Weights of a small contrastive audio-text model: text encoder width 128.
Rows from block 4 of the text encoder of a small contrastive audio-text model, named by matrix and row number. Rows with one number belong to one neuron. Each number is 128 + 32 x the weight over its row's rms, rounded and kept within 0 to 255. All counts start at 0. After the name is the row's rms in percent of the matrix's.
After each neuron's rows are labels from the 100 texts, of 14976, where the neuron reaches its largest size: "tokens" is the input token at the peak. Only what is clearly more common there than usual is listed. The data: read English sentences (LibriTTS-R). In brackets: how many of the 100, against the usual share in percent.
# gate: MLP gate (text_encoder.blocks.4.mlp.gate.weight, 384x128), inputs 64-127
# fc1: MLP up (text_encoder.blocks.4.mlp.fc1.weight, 384x128), inputs 64-127
# fc2: MLP down (text_encoder.blocks.4.mlp.fc2.weight, 128x384, transposed), outputs 64-127

gate.353 110 [114 108 118 160 157  94 165 112 170 164 116 163 123  86  59 158 143  77 131  94 198 122 153 102 105 156  83 183 188 170  80 133 155 115 121 169 106  86  78 157 146 107 106 128  87 156 168 114 129 151  59  97 144 140  90 127 177 126 165 184 130 135 127 177]
fc1.353 101 [103 143 159 130 194 124  87 145 106 175 186 146 107 100  64 128 123 118 126 174 148  48  90  79 128 170 125 165 124 144  81 165 106  81 181 168  92 112  79 182 154 106 104 110 134 139 171 104 164 160  73 111 138  68  72 154 185 108 120 182 131  98 111 164]
fc2.353 115 [ 89  85 128 172 149 110 112 126 126  75 146 133 166 182 137 123 131 153 108 153 150 141  73 114  57 141 100 181 151 160 133 115 129 101 116 142 161 151  97 115 131 173 165 124  80  85 159  79 141 144 100 122  95 107 129 105 204  51 119 119 130 124 120 164]
tokens: "from" (41 vs 0.3); "to" (31 vs 2.3)

gate.222 106 [126 183 151 154 147 128 173 146 104 142  89 161  96 118 115 155 157 159 157 155 148 105 116 111 114 203  97 148 138  91 161  46 105 170 126 115 117 183 120 149 148 155 119  97 130  85 141 102  98 145 134 116 161 122 119 195 123 119 148  82 140  86 132  97]
fc1.222 093 [154 162 146 187 132 108 158 150  93 112  99 170 102 139  84 105  96 194 109 152 163 139  77  89 138 149 130 169  87 106 123  56  84 119 122 117 114 158 109 145 117 115 129 135 141  76 150  67  62 139 118 111 156 115 150 127 124  78 115 109 153 120 146 116]
fc2.222 097 [127 113 155 126  90 144 130  96 104 185 170 173  99 146 123  76  89 131 197 135 169 129  66 126  92 112 106 145 177 166 128 156 138 107 145 185 172 126 140  52 131  56 122 158 145 140 152 154 132 143  65  99  97 157 166 122 150 104 105 178 138 118  92 117]
tokens: "your" (12 vs 0.2); "listen" (7 vs 0)

gate.126 093 [152 123  46 104 117 121 149 166 162 123 118 130 104 141  88 134  98 112 144 141  90 130 112 159 116  78 146 114 140  85 110 149 145 109 100 118  80 162 104 140  69  94  76 134 170 118 117 151 148 141 133  75 155 134 123  80 163 125 134 125 105 112  67 175]
fc1.126 087 [132 119 168 157  83 214 130 139 106 127  72  93  93 171 114  92 140 167 150 132 102 167 133 102 110 152 127 193 128 124 144  74 139 133 131 152 191 123 140 159 109 100 122 210 150 127 127 153 161  84 142 109 157 153 149  92 127 156  96 145 162 105 149 154]
fc2.126 082 [ 54 137 162 133  72 180 209 126 140 137 140 112 100 113 136 118 121 152 175 155 125 145 148 138 129 142  67 138 144 121  96 138 141 122 118 140 102 149  81 162 131 131 116 153 240 141  95  92 132 118 137  86 106 160 153 130 203 157 147 149 113 124 119 143]
tokens: "your" (26 vs 0.2); "all" (16 vs 0.4); "nor" (14 vs 0); "over" (10 vs 0.1)

gate.170 091 [107 144 100 134 144 100 129  99  92 147  94 138 131  72 116 136 194 167  82 107 145 183  91 112 164  75 141 136 141 161 148 162 143 118  85 124 130 120 118 122 155  87 120 147 134 145 178 146 136  82 193 156 144 146 140 139 145  47 112 166  82 105 180 110]
fc1.170 090 [146  87 134 127 179 131 142 143 134 171 153 131 187 184 153 133  54  61 172 142 139 148 162 168  83 146 139 143 113 118 147 110 116 147 154 160 110 126 123 115 103  94 151 164 140 152 103  55 114 113 146  98 135 126 141  70  61 175 130 101 158 147  89 190]
fc2.170 110 [154 138 139  57 104 152 116 129 156 144 109 140 148 138 190 118 138 142 110 213 133 136  72 119  87 227 140 144 148  94 117 113 128 162 136 132 165  93  87  85  91  94  78 103  88 110 155  78 130  66 157 146 115 147 141  80 117 179 124  67 117 122 126 137]
tokens: "a" (20 vs 1.8); "that" (19 vs 0.9); "to" (17 vs 2.3)

gate.326 096 [131  97  74 203 183  74 113 114 140 150 117 151 128 133 149 161 100 119 138 146 128 180 124 153 126 137 123 136  94  79 100 119 117 122  97 106 122 130 131 136 120 134 139  41 129 128 132  44 151 125 144 108 136 136 120 155 139 164 182 123 125 173 140 123]
fc1.326 099 [145  79  90 122 147 215 136 126 175 159 149 132  62 127 128 115 101 159 105 114 109 141 193 128 155  92 135 120  94 100 142 121 112 162 143 134  52  32 139 153  58 170 158 126 133 111 120 109 147  86 149 168  73 183 128 141  84  84 116  99 106 133 132 155]
fc2.326 088 [189  56 167  96 130  99  57 140 127 136 102 132  89 177 157 144 121 228 154 117 108 129 110 132  86 145  73 147 127 127 120  81 122 117 129 141  41 138 129 114 111  98 108 159 116  70 132 170 115  99  77 117  81 147 111  85 114 160  54 162 172 120 113 167]
tokens: "a" (42 vs 1.8); "from" (31 vs 0.3)

gate.305 100 [120 106 147 155 152 149 164  88 198 106  58 121  83 131  92 125 120 187 117  73 125 103 144 115 141 165 137 110 143 179 125 140 166 120 158 160 208 168 169 142  56 141 171 128 150  75 126 188  56 152 111 120 107 159 132 112  97  89  47 100 117 124 206  94]
fc1.305 088 [174 129 141 179 153 141 179  92 192 118 145 128 162 129 142  93  77 131 136 148 187 155  99 140 146 155 108 118 153 115 119  90 154 100 109 135 115 133 133 134  91  94 151 150  86 114 140  92  99 205 185  72 114 126 125 111 198 120 140 119  67 130 196  88]
fc2.305 106 [124 206 130 110 154 111  92 139 105 114 179 130 163  77 147 132 125 140 124 181 148 109 117 163 122  56 155 143 119  95 168 125 142 112 136  96 123 148 127 132 111 121 213 112 127 139  45 154 133 167 133  99 150 132 122 109 142 125 142 148  25 173 116 153]
tokens: "out" (13 vs 0.2)

gate.336 060 [ 97 122 103 165 186 123 160 167 119 144 158 165  31 123  95 107 164  99 158 102 116  85 151 178 134 131 147 162 165 154 167 168 141 102 124 173  68 175 155 110 143 150 117  93 181 111  98 147  97 123  95 141 141 106 169 103 137 154 119  84  69 164  83 127]
fc1.336 054 [ 75 155 127 121 124 182 109 162 143 104 123  87 175 162 178 140 179 135 155 208 155 110 169 114 172 198 157 141 135 135 104 108 135 151 169 122  88  44 130 133 118 144 149 134 114 154 140 138 170 136 109 128 103 123  78 151 153 133 134 107 153 103 167 117]
fc2.336 060 [155 157  76 153  82 146 130 166 134  60 114 115 147 109  74 129 122  49 160  73  86 142 100 143 123 197 178 154 135  70 116 112 149 116 106 134 137  53 116 138 142  96 146 127 153 130  70 186 132 115 115 155 111 127 102  88 162  80 132 102 171 141 132  87]
tokens: "your" (26 vs 0.2); "yet" (18 vs 0.1); "you'll" (11 vs 0); "you've" (7 vs 0)

gate.98 092 [123  71  90 180 121 108  69 130 101 101 102 147 150  84 124 132 171 120 119 116  80 122  73 115 172 143 115 108 106 169 116 165 134 138 107 136 151 122 105 147  48 100  60  85 149 168 123 154  83  97 171  82  89 117  99 117 182 139 140 174 100 103 124 143]
fc1.98 088 [122 176 118 113 129 140 179 158 177 120 158  77 109 136 118 123 132 103 133 178 184 113 119 154 137 100 156 141 111  81  97  88 151 168 146  98 146 173 175  84 200 156 155 180  52  94 124  98 181 157 166 156 142 127 163 164  87 127 109 108 177 148 120 135]
fc2.98 122 [136 140 100 100  66 125 194 151 111 153  61 152 150 126 128 104 142 109 174 132 109 182  58 150 139  95 134  83 122 108 133 117  70 146 138 118  83  65 113 120  21 184 139 113 153 158 145  96 150 112 106 110 137 142  55 114 104 126 128  96 132 144 196 100]
tokens: "out" (9 vs 0.2)

gate.63 075 [ 98 156 131 120 135 113 142 113 174 115 145 137  59 107  83 137 183 121 115 148 131  89 127 124 164 156 127 190 128 134 100 155 122 104  60 161 101 117 123  89 156 141 152  81 136 141  84 150  90  81  61 143  80 134 116 124 140 159 142 167 141 124 143 109]
fc1.63 088 [ 55 117 124 138 103 101 143 121 167 147 111 110 115 101  49 139 188  84 130 178 123 146 100 182 164 113 107 210 128 135  84  98 144 124 122 153 130 163 125 101 163 168 160  84 130 158 115 143 158 161 152 156 165 142 105  91 117 189 104 142 165 127 212 124]
fc2.63 073 [142  94 121 152 106 132  86  91 153 135 101 153  62 138 165 107 150 130  94  83  82 162 142 150 142  87 164 146 138 166 134  57 163 159 106 176 124 218 123 151 143 156 171 105 102 180 126  94 154 191 147 162 183 102 160 156 128  99 145 223 126 122 119 128]
tokens: "a" (13 vs 1.8)

gate.314 099 [129  92 186 131 112  80 128 162 147 116 177 146 145 110 104 150 165  90  79 122 130 150 126 109 149  63 118 121  63 102  81 144 150 139 141  99  98 187 101 134 118  82 103 108  90 102 174  60 110  94 127 124 118 128 154 153  84 115 134 103 179 185 149 143]
fc1.314 117 [117 130 130  77 156 107 163 112 139 162 158 159 156 142 124 149 196 158  72 129 104 141 136  90 119  94 123 171 150  98 107 127 152 114 198 117 120 157 131 118 191 161 140 173  89 152 110 107 110 116 156 132 143 122 156 119 109 153 138  14 162 153 180  46]
fc2.314 101 [128 155 148 102  84 167  74 136 121 135  58 127 137 155 103 128 179 112 154  75 164 136 153 156 141  81  83 182 191 138 143 109 118  95 164 136  66  96 115 175 142 150 126 130 137 108  66 177 132 148 127 139 146 119 146 131 165 100  56 190  77 107 115 126]
tokens: "a" (57 vs 1.8); "that" (10 vs 0.9); "of" (8 vs 1.9)

gate.41 103 [118 146 113 101  97 119 111 146 112 151 200 109 130 154 136 101 138  96 153 114 176  71 159 144 127 165 141 115 138 132 151  83 113 131 106 197 197 145 110 129 142 123  78 134  94 159 134 133 140  95   9  53 145 147 128 113 103 144 129 110 120 139 109 126]
fc1.41 099 [183 134 182 155 130 119 139 103 173 210  84 102  91 121 140 178 122 112 176  78 132 140 130  80 121 127 124 148 152 149 124 105 211 124 134 104 154  93 114 118  92 116 158 106 143 138 101 131 109 128 157 182 109  97 151 147 179 118 141 196 156  97 103 118]
fc2.41 108 [ 98  58  80 194 106 134 111 129 167 153 146 136 144 143  98 132 141 131 154 109 139  87  98 101 132 116 138 181 118 170 150 169 173 147 141  96 148  96  96 116 123 183 119 113 120 171 143 189 122 128  90 112  89 130 102  47 186 113 123 111 139 110 100 167]
tokens: "your" (28 vs 0.2); "you" (18 vs 1.2); "you've" (8 vs 0); "and" (8 vs 2.4)

gate.135 105 [ 79  91 108 155 158 152  46 117 144 100  91 142 134 131 145 140 157 118 140 107  97  55 122 137 145 128 115 173  97 101 142 101 118 133 104 157 133  97 140 118 111 152 183 114 101 167  68 144 162 196 131 123 140 152 109 123 138 112  89 114 166 126  81 124]
fc1.135 103 [176 153 164  96  93  78 151 141 115 163 187  90 117 128 103 114 127 126 101 152 145 196 149 100 136 131 126  82  88 145 134 165 127 120 133 138 122 189  92  99 159 145  79 131 161  79 168 126  86 110 119 146 118 126 135 136  79 152 183 125  86 143 177 134]
fc2.135 119 [114  69 122  97 156 148 127 182 153 149 198 163  76 177 110 164 135 186 132 125 145  93 119 119 136 126 163 112 113 127 148 123 103 176 104 103 101 108 145 168  89 129 136 107  82 117  98 129 150 134 216  79 124 150 110  94  96  48 131 120  81 127 153 198]
tokens: "we" (31 vs 0.4); "if" (14 vs 0.3)

gate.362 137 [141 138 117  83 131  96  70 165 140 149 142  86 137 166 105 112 171  54 131 147 137 116 195  88  82 160 187  94 135 162 111 143 167 162 111 179 166  66 153 137 146 109 134 113 194  77  87 131 132  99  84 107 146 116 129 120 130 126 125 129  50 103 139 113]
fc1.362 123 [127 135 146  93 141  83  72 160 152 107 139  76 173 144 126 129 155 103 113 156 113 127 173 102  77 152 186 109 160 133 120 114 172 147 145 176 140 116 146 119 111  98 129 135 175  92  79 140 127 103 132 151 154  99 160  93  56 140 165 135  67 130  96 102]
fc2.362 125 [132 102 104  55 150  97 129  96  84 170 162  92 138 143 169 151 142 145 167 156 181 115 152 106 145  96 107 100 127 105 117 101 105  70 132 122 147  57  85 129 137 109 142 145 151 111 138 152 121 104 136  75 161 135 102 110 103 171 120 118 142 109  79 170]
tokens: "a" (45 vs 1.8); "it" (22 vs 1.2); "had" (9 vs 0.6)

gate.26 074 [ 67 137 119  95 104 173  98 125  98 148 181  81 132  98 112 107  88 131 187 207 121 136  75 113 142  97 113 122  91  93 150 156 194 129 110  84  80 155 108 127 129 119 169 157 144 153  99 135 132 163 126  67 158 127 130 127 129 122 148 110 103 125 118 131]
fc1.26 075 [115 169 115 141 145 152 103 123 159 134 143  94 133 163 102 136 114 174 154 127 186 124 121 124 104 109 152 144 141 108 112 129 135 129  77 139 158 117 144 182  85 111 151 125 133 185 159 110 135  97 102 101 147 151  81 114 180 128 101  72 119 123 139 184]
fc2.26 068 [ 97 174  97 190  58 128 217  69 136 157 161 105 122 145 118 117 133 206 139 153 145 114  40 125 108  71 191 148 133 118 140 119 154 127 139 126 117 117 114 136  98 118  93 120 110 145 149 120 107 120 142  69 147 116 171  87 105 150  91 127  69 167 135 166]
tokens: "horse" (30 vs 0); "else" (7 vs 0); "also" (7 vs 0)

gate.149 093 [ 71 131 164 120 151  99  56 163  79 204 154 136 108 127 131 141 111  50 130 101 108 118  80 105 129 177 100  77  97 174  98  83  70 166 118 129 120 152  74 140  81 176 141 111 157 154 125  78 156 130 126 152 108  93 146 160 122 199 162 148 171 150 108 122]
fc1.149 090 [160 127  95 113 158 187 124  85 175  98 110 130 125 147 116 113 119 193 134 161 103 127 173  94 178 131 133 178  98 122 149 143 160  98 141 152 154 165 130  90 129  58 158 152 139 123 120 158  94  99 112 107 203 145 120 125 122 100 115 149  76 116 120 129]
fc2.149 097 [159 106 171 125 126  95 166 110 153  88  93  86  92 108 111 126 130 114 139 112 127 112  40 104 199 176 115 121 194  97 135 119 106 135 150 167 102 129  86 150  53 117 139 106  91 124  76 163  96 147 163 115 132 106 118  89  91 184 131 107  33 130  97  66]
tokens: "we" (19 vs 0.4)