A small contrastive audio-text model, trained from scratch: encoder norm batchnorm.
Rows from block 4 of the audio encoder, named by matrix and row number. Each number is 128 + 32 x the weight over the matrix's rms, rounded and kept within 0 to 255. All counts start at 0.
# weight_hh_l0: GRU recurrent weights (gates r, z, n stacked) (encoder.rnn.1.rnn.weight_hh_l0, 384x128), inputs 0-127
weight_hh_l0.221 [ 95 108 147 120 109 104 154 137 137 141 124 132 174 160 121 126 128 134 156 146 150 138 101 105 153 106 142 181 163 120 140 104  95  98 125 147 117  90 123 113 143 115 166 188  92 114 143 170 122 101 121 147 171  86 157  58 134 135 129 200  96 115 113 123  91  92 202 122 125 130 140 138 119  84  98 123 130 148 139 189 114 158 139 166  94 113 185 146 145 105  78 131 159  65 125  72 167 204 144 209 140 165 107 103  75 123 135 162 149  81 142  86 140 117 124 121 123 129 165 134  99 123  99 145  99 131 107 139]
weight_hh_l0.222 [109 112 135 100  70 113 138  95 185 101 167 181 118 152 145  20 109  83 122 126  98 151 115 167 122 107 136  97 154 133 159 107 136 144 193 126 155  88 148 186  91 144  74 125  65 120 119  83 129 140 138 128 157 203 108 120  98  98 134  97 166 112 155 129 179 101 177 112 124  86  98 134 106 145 150 111 174 156  55 153 180  98 212 167 136  76  94 169  68  93 145 166  96  98 155 100  96 121  58 125 149 145 163 173 118  91  88 156  83 175 112 122  84  74  48 131  78 109 143 105 123 123 180 159 165  83 174 144]
weight_hh_l0.223 [172 145 135 101 143 166 144 112  83 106 130 133  85 193 134 164 133 105 136 145  97 209 159  70 175 124 135 146 109 150 121 112 101 137  94  67 164 147  98 130  64 101 132 115 131 140 118 164 103 124  89 126 133 144  96 146 173 163 227 157 116 129 130 110 135 112 132 105 119 154  92 155  97  93 132 124 105 132  99 134  83 113 117 142 121 118 110 111 194 113 124 120  97 137 140 130 134 143 121 118 125 177 130 161 137  89  75 166 108 101  68  79 170  91 133 141 123 185 108 136  76 102  81  43 174  62 115 108]
weight_hh_l0.224 [102  99 160  48 149 113 130 129  97 102 112 135 134 125  73 150 121  84 118 125 115 217 106 185 103 174 119  54 112 141  92 116 137 124 135 119 178 128 138 172 140 154 138 189  83  83 176 128  79 121 119 148 143 201 162 147 109 151 123 119 114 125  90 106 147 116  58 110 119 146  75 141 131 110 116 150 149  92 184 103 107 161 116 107 136 161  89 166 101 107 141 114 100 102 139  88 148 134  91  80 114 215 137 128 104 149 122 122 115 115 136 174 131 107 108 147 122 137 123  62 165 132 168 153  98 163  87 107]
weight_hh_l0.225 [184 129  80 113 138 101 116 137  95  79 158  79 121 124 153 112  69 136 137 137  88 113 183  87 137 149 160 156 120 141  96 126  99 113 109 128 137 109  82  92 167 128  79 130 128 136 119 173 118 100 134 117 142 134 110 141  69 141 169 119 120 135 139 171 114 122 106  93 133 106 191 143 122  79 165 111 136  95 141 118  67 182 112 126 177 150  79 167 144 155 116 189 136 131 103 128 116 144 174 133 113 171 158 148  91 182 168 141 107 103 140 107 104 103 121 109 107 175  95 130 154 184 101 140 146 111  80 147]
weight_hh_l0.226 [153 150 158 116 133 131 151 123 130 165 166 112 127 149 149 180 149 146  87 126 116  89 142 167 142 117 131 191 128 133 109 154 117 135 147 136 138 146 122 154 101 121 168 137 150 113 152 129 127 118 138 155 142 126 119 130 108  76 218 154 185 144 115 135  74 163 145  97 119 191 141 117 162 109 165 147 182 161 151 111 140  88 117 118  85 115 120  89 178 155  93 100 154 116  88  98  93 130  34 157 147 127 103  90 141 141 107 118 113 146 151 143 167  77 111 132 134 148 116 146 141 103 137 120 113 117 100 123]
weight_hh_l0.227 [161  53  97 134  69 102 184 136 144  77 155 126 118 131 113 144 135 136 167 165 166 133 134 117 181 135 136 133 138 135 125 121 138 180 122 163 121 116 174  93  81 104 112 113 157 170 106 142 121 154  89 137 140  68  72 122 110 202 113 137 178 162  98 122 187 172 111 114 141 146 139  86  78 143 107 131  86 183 129 196 127 184 163 123 162  95 157 158  93 187 134  85  72  29 155 189 129  82 119 118  52 175 111 155 146  95 159 120 164 148 100 128 115 146 138 129 116  90  88 129 143 137 145  91 126 125 104 131]
weight_hh_l0.228 [168  50 118 138 130 126 158 130 123 105 167  74  84 115 112  74  94 155 102 114  89 102 142 114 138 153 148 105 162 138 149 120 138 166 116 123 134  91  82  99 111 124 119 166 117  75 119 144 127  58 133 142 120 104  58 125 107 177 112 101 152  71 135 141 138 170 170 135 196 145 141 101 122 153 155 129 170 109 151 104 107 123  53  99 124 127 195 159 121 158 124  83 134 159 208 149 122 119 129 151 143 111 120 121  98 177 151 150 175 122 177 115 143 156 121 148 141  87 165 102 146 119 150 139 172 136 146 170]
weight_hh_l0.229 [ 67 165 130 111  91 132 162  67 154 140 104 148  92 140 154 156 109 134 167 151 103 113 142 109 165 158 129 109 143 133 112 175 154 129  95 125 156 173  98  92  95 126 184 132 132  70 120 124 159 191 183 103 168  96  82 116 125 108 124 150 114  93 121 143 112 107 117 102 179 150 128 138 156 145 159 127 203 107 107 128 143 165  63 130 130 140  93  98 155  91 155 123  97 192 144 135  96 113 153 158 124 163 137 142  54 186 129 141 128 117 157 140 122 164 137  96 146 164 130  72  94 130 134 125 145 129 111 130]
weight_hh_l0.230 [141  90 129 128 133  78 161 147 127 154 192 125 164 183 103 172 129 127 138 144 170 156 170 116  83 104 191 145 112 125 116 132 135 149 154 110  81 220 108 151 139 144  80 174 163 127 122 123 117 119 102 108 133 127 208 103 160 101 187 114 135 160 134  96  99  97 195 162  68 139  95 116 121 151 162 108  71 130 142 174 180 126 113 195 158 179 146 144 164 128 105  73 159 120  80  72 213 144 136 143 109 139  68  90 134 133 137 131 159 118 146 126 116  95 173 117 142 163 135  76 118 105  91 171  93 148 165 103]
weight_hh_l0.231 [147 113 106  94 170 148 113 137 135 149 141 198 201 149 147 119 182 159  93 129 138 121 120  80 160 141 126  91 169 158  54 104  83 158 111  96 117 123 132 189 146 104 120 122  62  98 112 156 104 107  98 106 127 131 126 102 115  97 163  86 113 120  95 152 149 150 154  93 159  56  79 116  90 118 130 113 139 121 148 146 150 148 148  82 189 118 138  83  78 121  74 124 143 166 106  74 117 174  92  92 135 121 133  69 121 113 105  72  84  97 119 143 106 105  96  96 127 150  98 113  54  83 145 105 172 104 104 147]
weight_hh_l0.232 [ 84 121 161 147  78 131 105 110 132 181 151 122 117 153 164 124 123 172 140 146 147 144 170 149  94 153 104 118 113 121 134 107 134 193  78 182 174 123 140 115 115 108 185  85 126 117 167 111  97  79  59 102 145 102  80 155 179 131  77  97 145 131 111 103 161 164 145 123 127 139 111 105 124  99  87  87 150  90 111 106 135 126 105 131 172 102 110 105 131  88 100 131 102 153 120 114 134  59 135 103 138 102  78 128 149 128 136 114 111  96  91  74 110  90 129 134 103 113 139 127 189  92  70  76 165  93 176 128]
weight_hh_l0.233 [128 170 180 126 103  80 138 162 120 162 152 138  94 157 125 150 110 107 102 164  90 110 151 153  93 117 140 157  85 150 110 106 111 126 132  99 114 173  92 130  83 113 132  76  90  69 109 132 167 116 128 113 234 110 153 103 177 103 150 178 159 161 105 128 178 130 103  51 154 132 182 125 144 145  91 134 147 148 126 193 130 147 180 130 116 108  99 122 120 164  94  96 166 129 138 115 135 110 121 140 207 130  95 156 104   0 168 145 132  42 101 112 123 130 138 125 124  93 105 152 166 132 136 159 159 116 149  92]
weight_hh_l0.234 [183  79  87 122 108 128 135 136 150 144 119 148 156 164 101  48  79 169  97 165 187 139 161 153 151 136 157 112 125  85 180  65 130  87 152 170  68 158  99 126 138 114 116 162 159 147 145 158 159 171 143 155 114 134  85  75 131 166 145 161 114 147 182 153 126 159 101 105 136 136 127 155 125 106 112 136 133 145 120 140 164 140 142  69 153 116 108  98 143 113 132 132  87 125 119  91 126 119 154 121  91 104  91 126 109 156 181 189 110  55 134 131  84 112 110 136 100 124 133 101 122  48 149 101 147 128 121 153]
weight_hh_l0.235 [149  95 176 115 123 113  88 112 157 182 107 114 112  97 102 106 115 146 176 123 127 123  52 159 117 152 167 179 104 145 157 169 103 134  87 160 129 148 151 100 149 146 137 161 138 176 121 113 112 125 148 103 110 117 120 116 158 154  99 128 150 141  92 164 122 128 103 110 130 114 163 108 107 103 120 143 169 138 150 159 196 139 135 152 168  96 186 127 162 157  84 169 111 156 146  93 142 114 132 202 122 135 174  97  55 105 153 137 132 140  92 188 137 142 130 112 152 104  92 153 172  74 155 165 135 127  54  98]
weight_hh_l0.236 [144  64 107 108 138 141  76 105 186 167  80 155  86 145 105 155 156 177 107 123  71 130 181  94 127 169 109 154 202 107 132 121 132 165 104  98  93 168 173 132 113 110 129 142 169 159 124 173 100 143 169 134 153 136 195  84  98 138  96  98 167  92 150 128 175 100 144 106 142 126 126 146 136 114 116 147 110 138 122  96 115 138 150  99  27 107 149 124 145 136  81 130 127 125 145 153 125 115 207  49 127 134 161 110  98  89 156 165  11 130 103 135 142 138 114 141 103 142 110 180 136 133 112 124 109 106 168 137]
weight_hh_l0.237 [173 145 111 139  65 132 159  68  96 162 127 161 120 154 152 143 144 142 144 149 145 182 145 143 178 129 129 138 178 131 103 139 166 119 120 169 110 151 130  90  99  96 119  97 118 111 188  92 109 125 139  87 108 148 138  93 117 160 135 172 130 129 148 121 114 123 132 144  95 124 150 158 167 132 107  91  92  62 115 115 184 149 171  50 119 126  99 144 125 161 151 144 160 129  92 120 117 146 138 124 130 169 148  87 122 196 141 113 133 172 102 191  96 162 173 184 111 164  82 136 134 183 121 145 133 139 160 168]
weight_hh_l0.238 [170  96 179 100 152 176 155 114 134 119 118 136 161  90 155  73  98 147 110 117 156  86 132 175 162 167 140 116 144  70 168  79 112 152 113  95 133 149  97 142 111 118 120 178  96  80 138 102 109 128 159  97 147  76 127 104 130 114 125 135 166 156 137 157 142 112 135 196 107  89 107 130 146 144  39 143 183 108 110 151 109 109 123 152 110  89  89 112 137 142 128 128 138 179 139 101 149 147 106 134 145 174 109 126 134 139 115  69 149 131 119 113 113 141  94 150 179 173  77 143 118 116 152 130 114 116  82 160]
weight_hh_l0.239 [ 80 132 155  82 110 150 104 172  52 124 166 130  86 112 110  94 148 103 108 133 143 138 165  87 160  48 159 136 120  89 179 150  84 142 117  87 212 124 137 149  78  90 127 108 133 133 185 149 122 139 167 143  61  94 156 182 152  92 167 183 108 188 142  71 114 173  73  93 164 151 165 155  96 102 102 133 129 151  53 132 109 254  75 118 132 166 133 134 129 124 169 165 134  72 185 119 138  89 128 191 130  88 103 125 129 128 167  42 141 191 122  73 148 152 116 116 130  84 120 115 171 128  95 135  99 125  95 124]
weight_hh_l0.240 [118 121 105 135  93 139 125 102 147 148 163 146 119 136 148 139 138 127 135 114 139 103 106 148 143 172  92 152 143 142 100 127 137  96 162 112 117  94  93 126 158 170  96 182 150 171  82  91 129 142 131 143 105  92  79 114 108 102 149 199 132  81 105  93 171 110 145 156 105 188  63 107 164 125  84  79 155  91 125  85  80 137 140  89 162 114  86 179 157 141 168 119 173 174 126 133 101  98  47 136 167 180 105 122 170 124 122 110 118 137  57 131 168 140 142 163 121 160 116  77 104 155 144  98  82 131 108 157]
weight_hh_l0.241 [120  78 120 172 132 114 140  84  84 156 118 126 157 130 151 113 145 139 115 159 176 135 137  97 115 161 142 183 132  77 172 160  83  79 124  43 209 149  89 103 119 134 141 173  70 131  95 120 132  90 138  89 185 127 116 146 102 122 102 154  94 124 150 124 133 117 182 108 132 142 134 148  89 127  51 112 161 132 158 165 127 132 122 116  65 118  99 132 109 113 172 162 178 116 108 167 141 138  86  95 110 144 131 164 114 171 148 124 164 185 116 127 139 255 149  48 186 109 109 122 178  80 134 118  50 150 146 169]
weight_hh_l0.242 [148  92 148 174  96 140  74 134  68 112 113 166 117 174 122 128  57  72 158 133 124 131 144 151 120 117 167 125 120 161 125 173 129 112 150 140 129 152 117 131 144 100 134 184 129  45  80 100  60 120 127  81  54  99  76 113  65 197  93 181 138 123  89 122 157 156 131 204 103 164 185 128  28  93  89 143 168  93 114 155  56 108 207  95 165  68 131 122 105 126 130 102 184 123 157 162 143  93 112 136 127 105 117 222 107 105 131 105 163 111 145 133 126 104 109 103 168 139 176 119 164 141 132 128 125  97 179  97]
weight_hh_l0.243 [233 109 106 146  88 143 112 141  89 146  95  86 133  62 122  94 155 126 104 142 135 142  94 139 147 153 188 123 138 135 127 132 139 109  94  98  87 115  99 117 122 145 124 137  72 111 134 157  76 138 179  99 132 115 124 114 144 114 111 125 169  93 101 133 153 156 135 103 153  79 135 125 135 140 146 118  93 111 137 162 151 147 112 153  97 101 127 125 109 135 160  81 159 178 138 137 106 156  66 107 166 148 130 104 129 110  90 160 140 122 140 127 129 124 141 120 131 129 113 142 122 179 134  75 132 116 126 145]
weight_hh_l0.244 [159 127 151 121 138  70  78 165 156 122 161  88 102  62 110 138 148 136 144 153 134 138 129 125 120 167 146 125 111 135 118 146 145 132 131 158 171 137 157 132 122 144 135 124 137  79  76 132 164 118 148 137  93 125 137 128 105 197  92 115 167 149 134 135 156  52  81 192  76 143 108 163 150 144 108  84  78  75 197 101 188 111 126 133  78 132 136 156 133 119 106 157 117  95 142  91 138  93 130 120 129 122 126 120 155 151 163 157 153 173 131 120 165 123 204 118  30 176  96 130 102 149  81 144  99 156 123 112]
weight_hh_l0.245 [ 58  90 182 177 177 128  91 126 122 161 128  84 178 167 150 153 123 143 105 190 129 144 112  90 138 115 113  96 176 139 127 105  64 117 106 158 186  99  89 124  89 125 198 125  75 179 148 112 106 125 161  93 118 133 101 128 162 173 106 146 121  94 163  61  85 127  96 117 130 137 132 176 152 164  91 108 116 125 201  91 124 141 131 140 142 139 133 118 115 124  98 123  99 123 126 136  94 116 101  67 114 170 127 105 103 163 171 102 146 109 126 115  97 145  89 145 125 191  68 111 126 137  84 177 167 102  99 122]
weight_hh_l0.246 [121 100 127 115 104 115 135 164 151 162 109 147  96 137 122 142 151 155 133 150 141 147 135  93 115 131 155 118 141  86 110 153 150 140 139 117 137  93 175 156 122 104 168 136 185 146 159 145 155 136 109 130 168  93 149 104  96 147  90 112 117 115 133 144 102 127 116 135 144 173 118  52 123 117 125 166 114 148 139 131 118 146 100 156 161 150 114 157  95 119 184 125 154 194 140 107 123 108 161 102 102 125 149 149 142 134 153 141 127 117 106 140  94 120 134 107 131 141 129  82 147 139 125 136 188 148  91 119]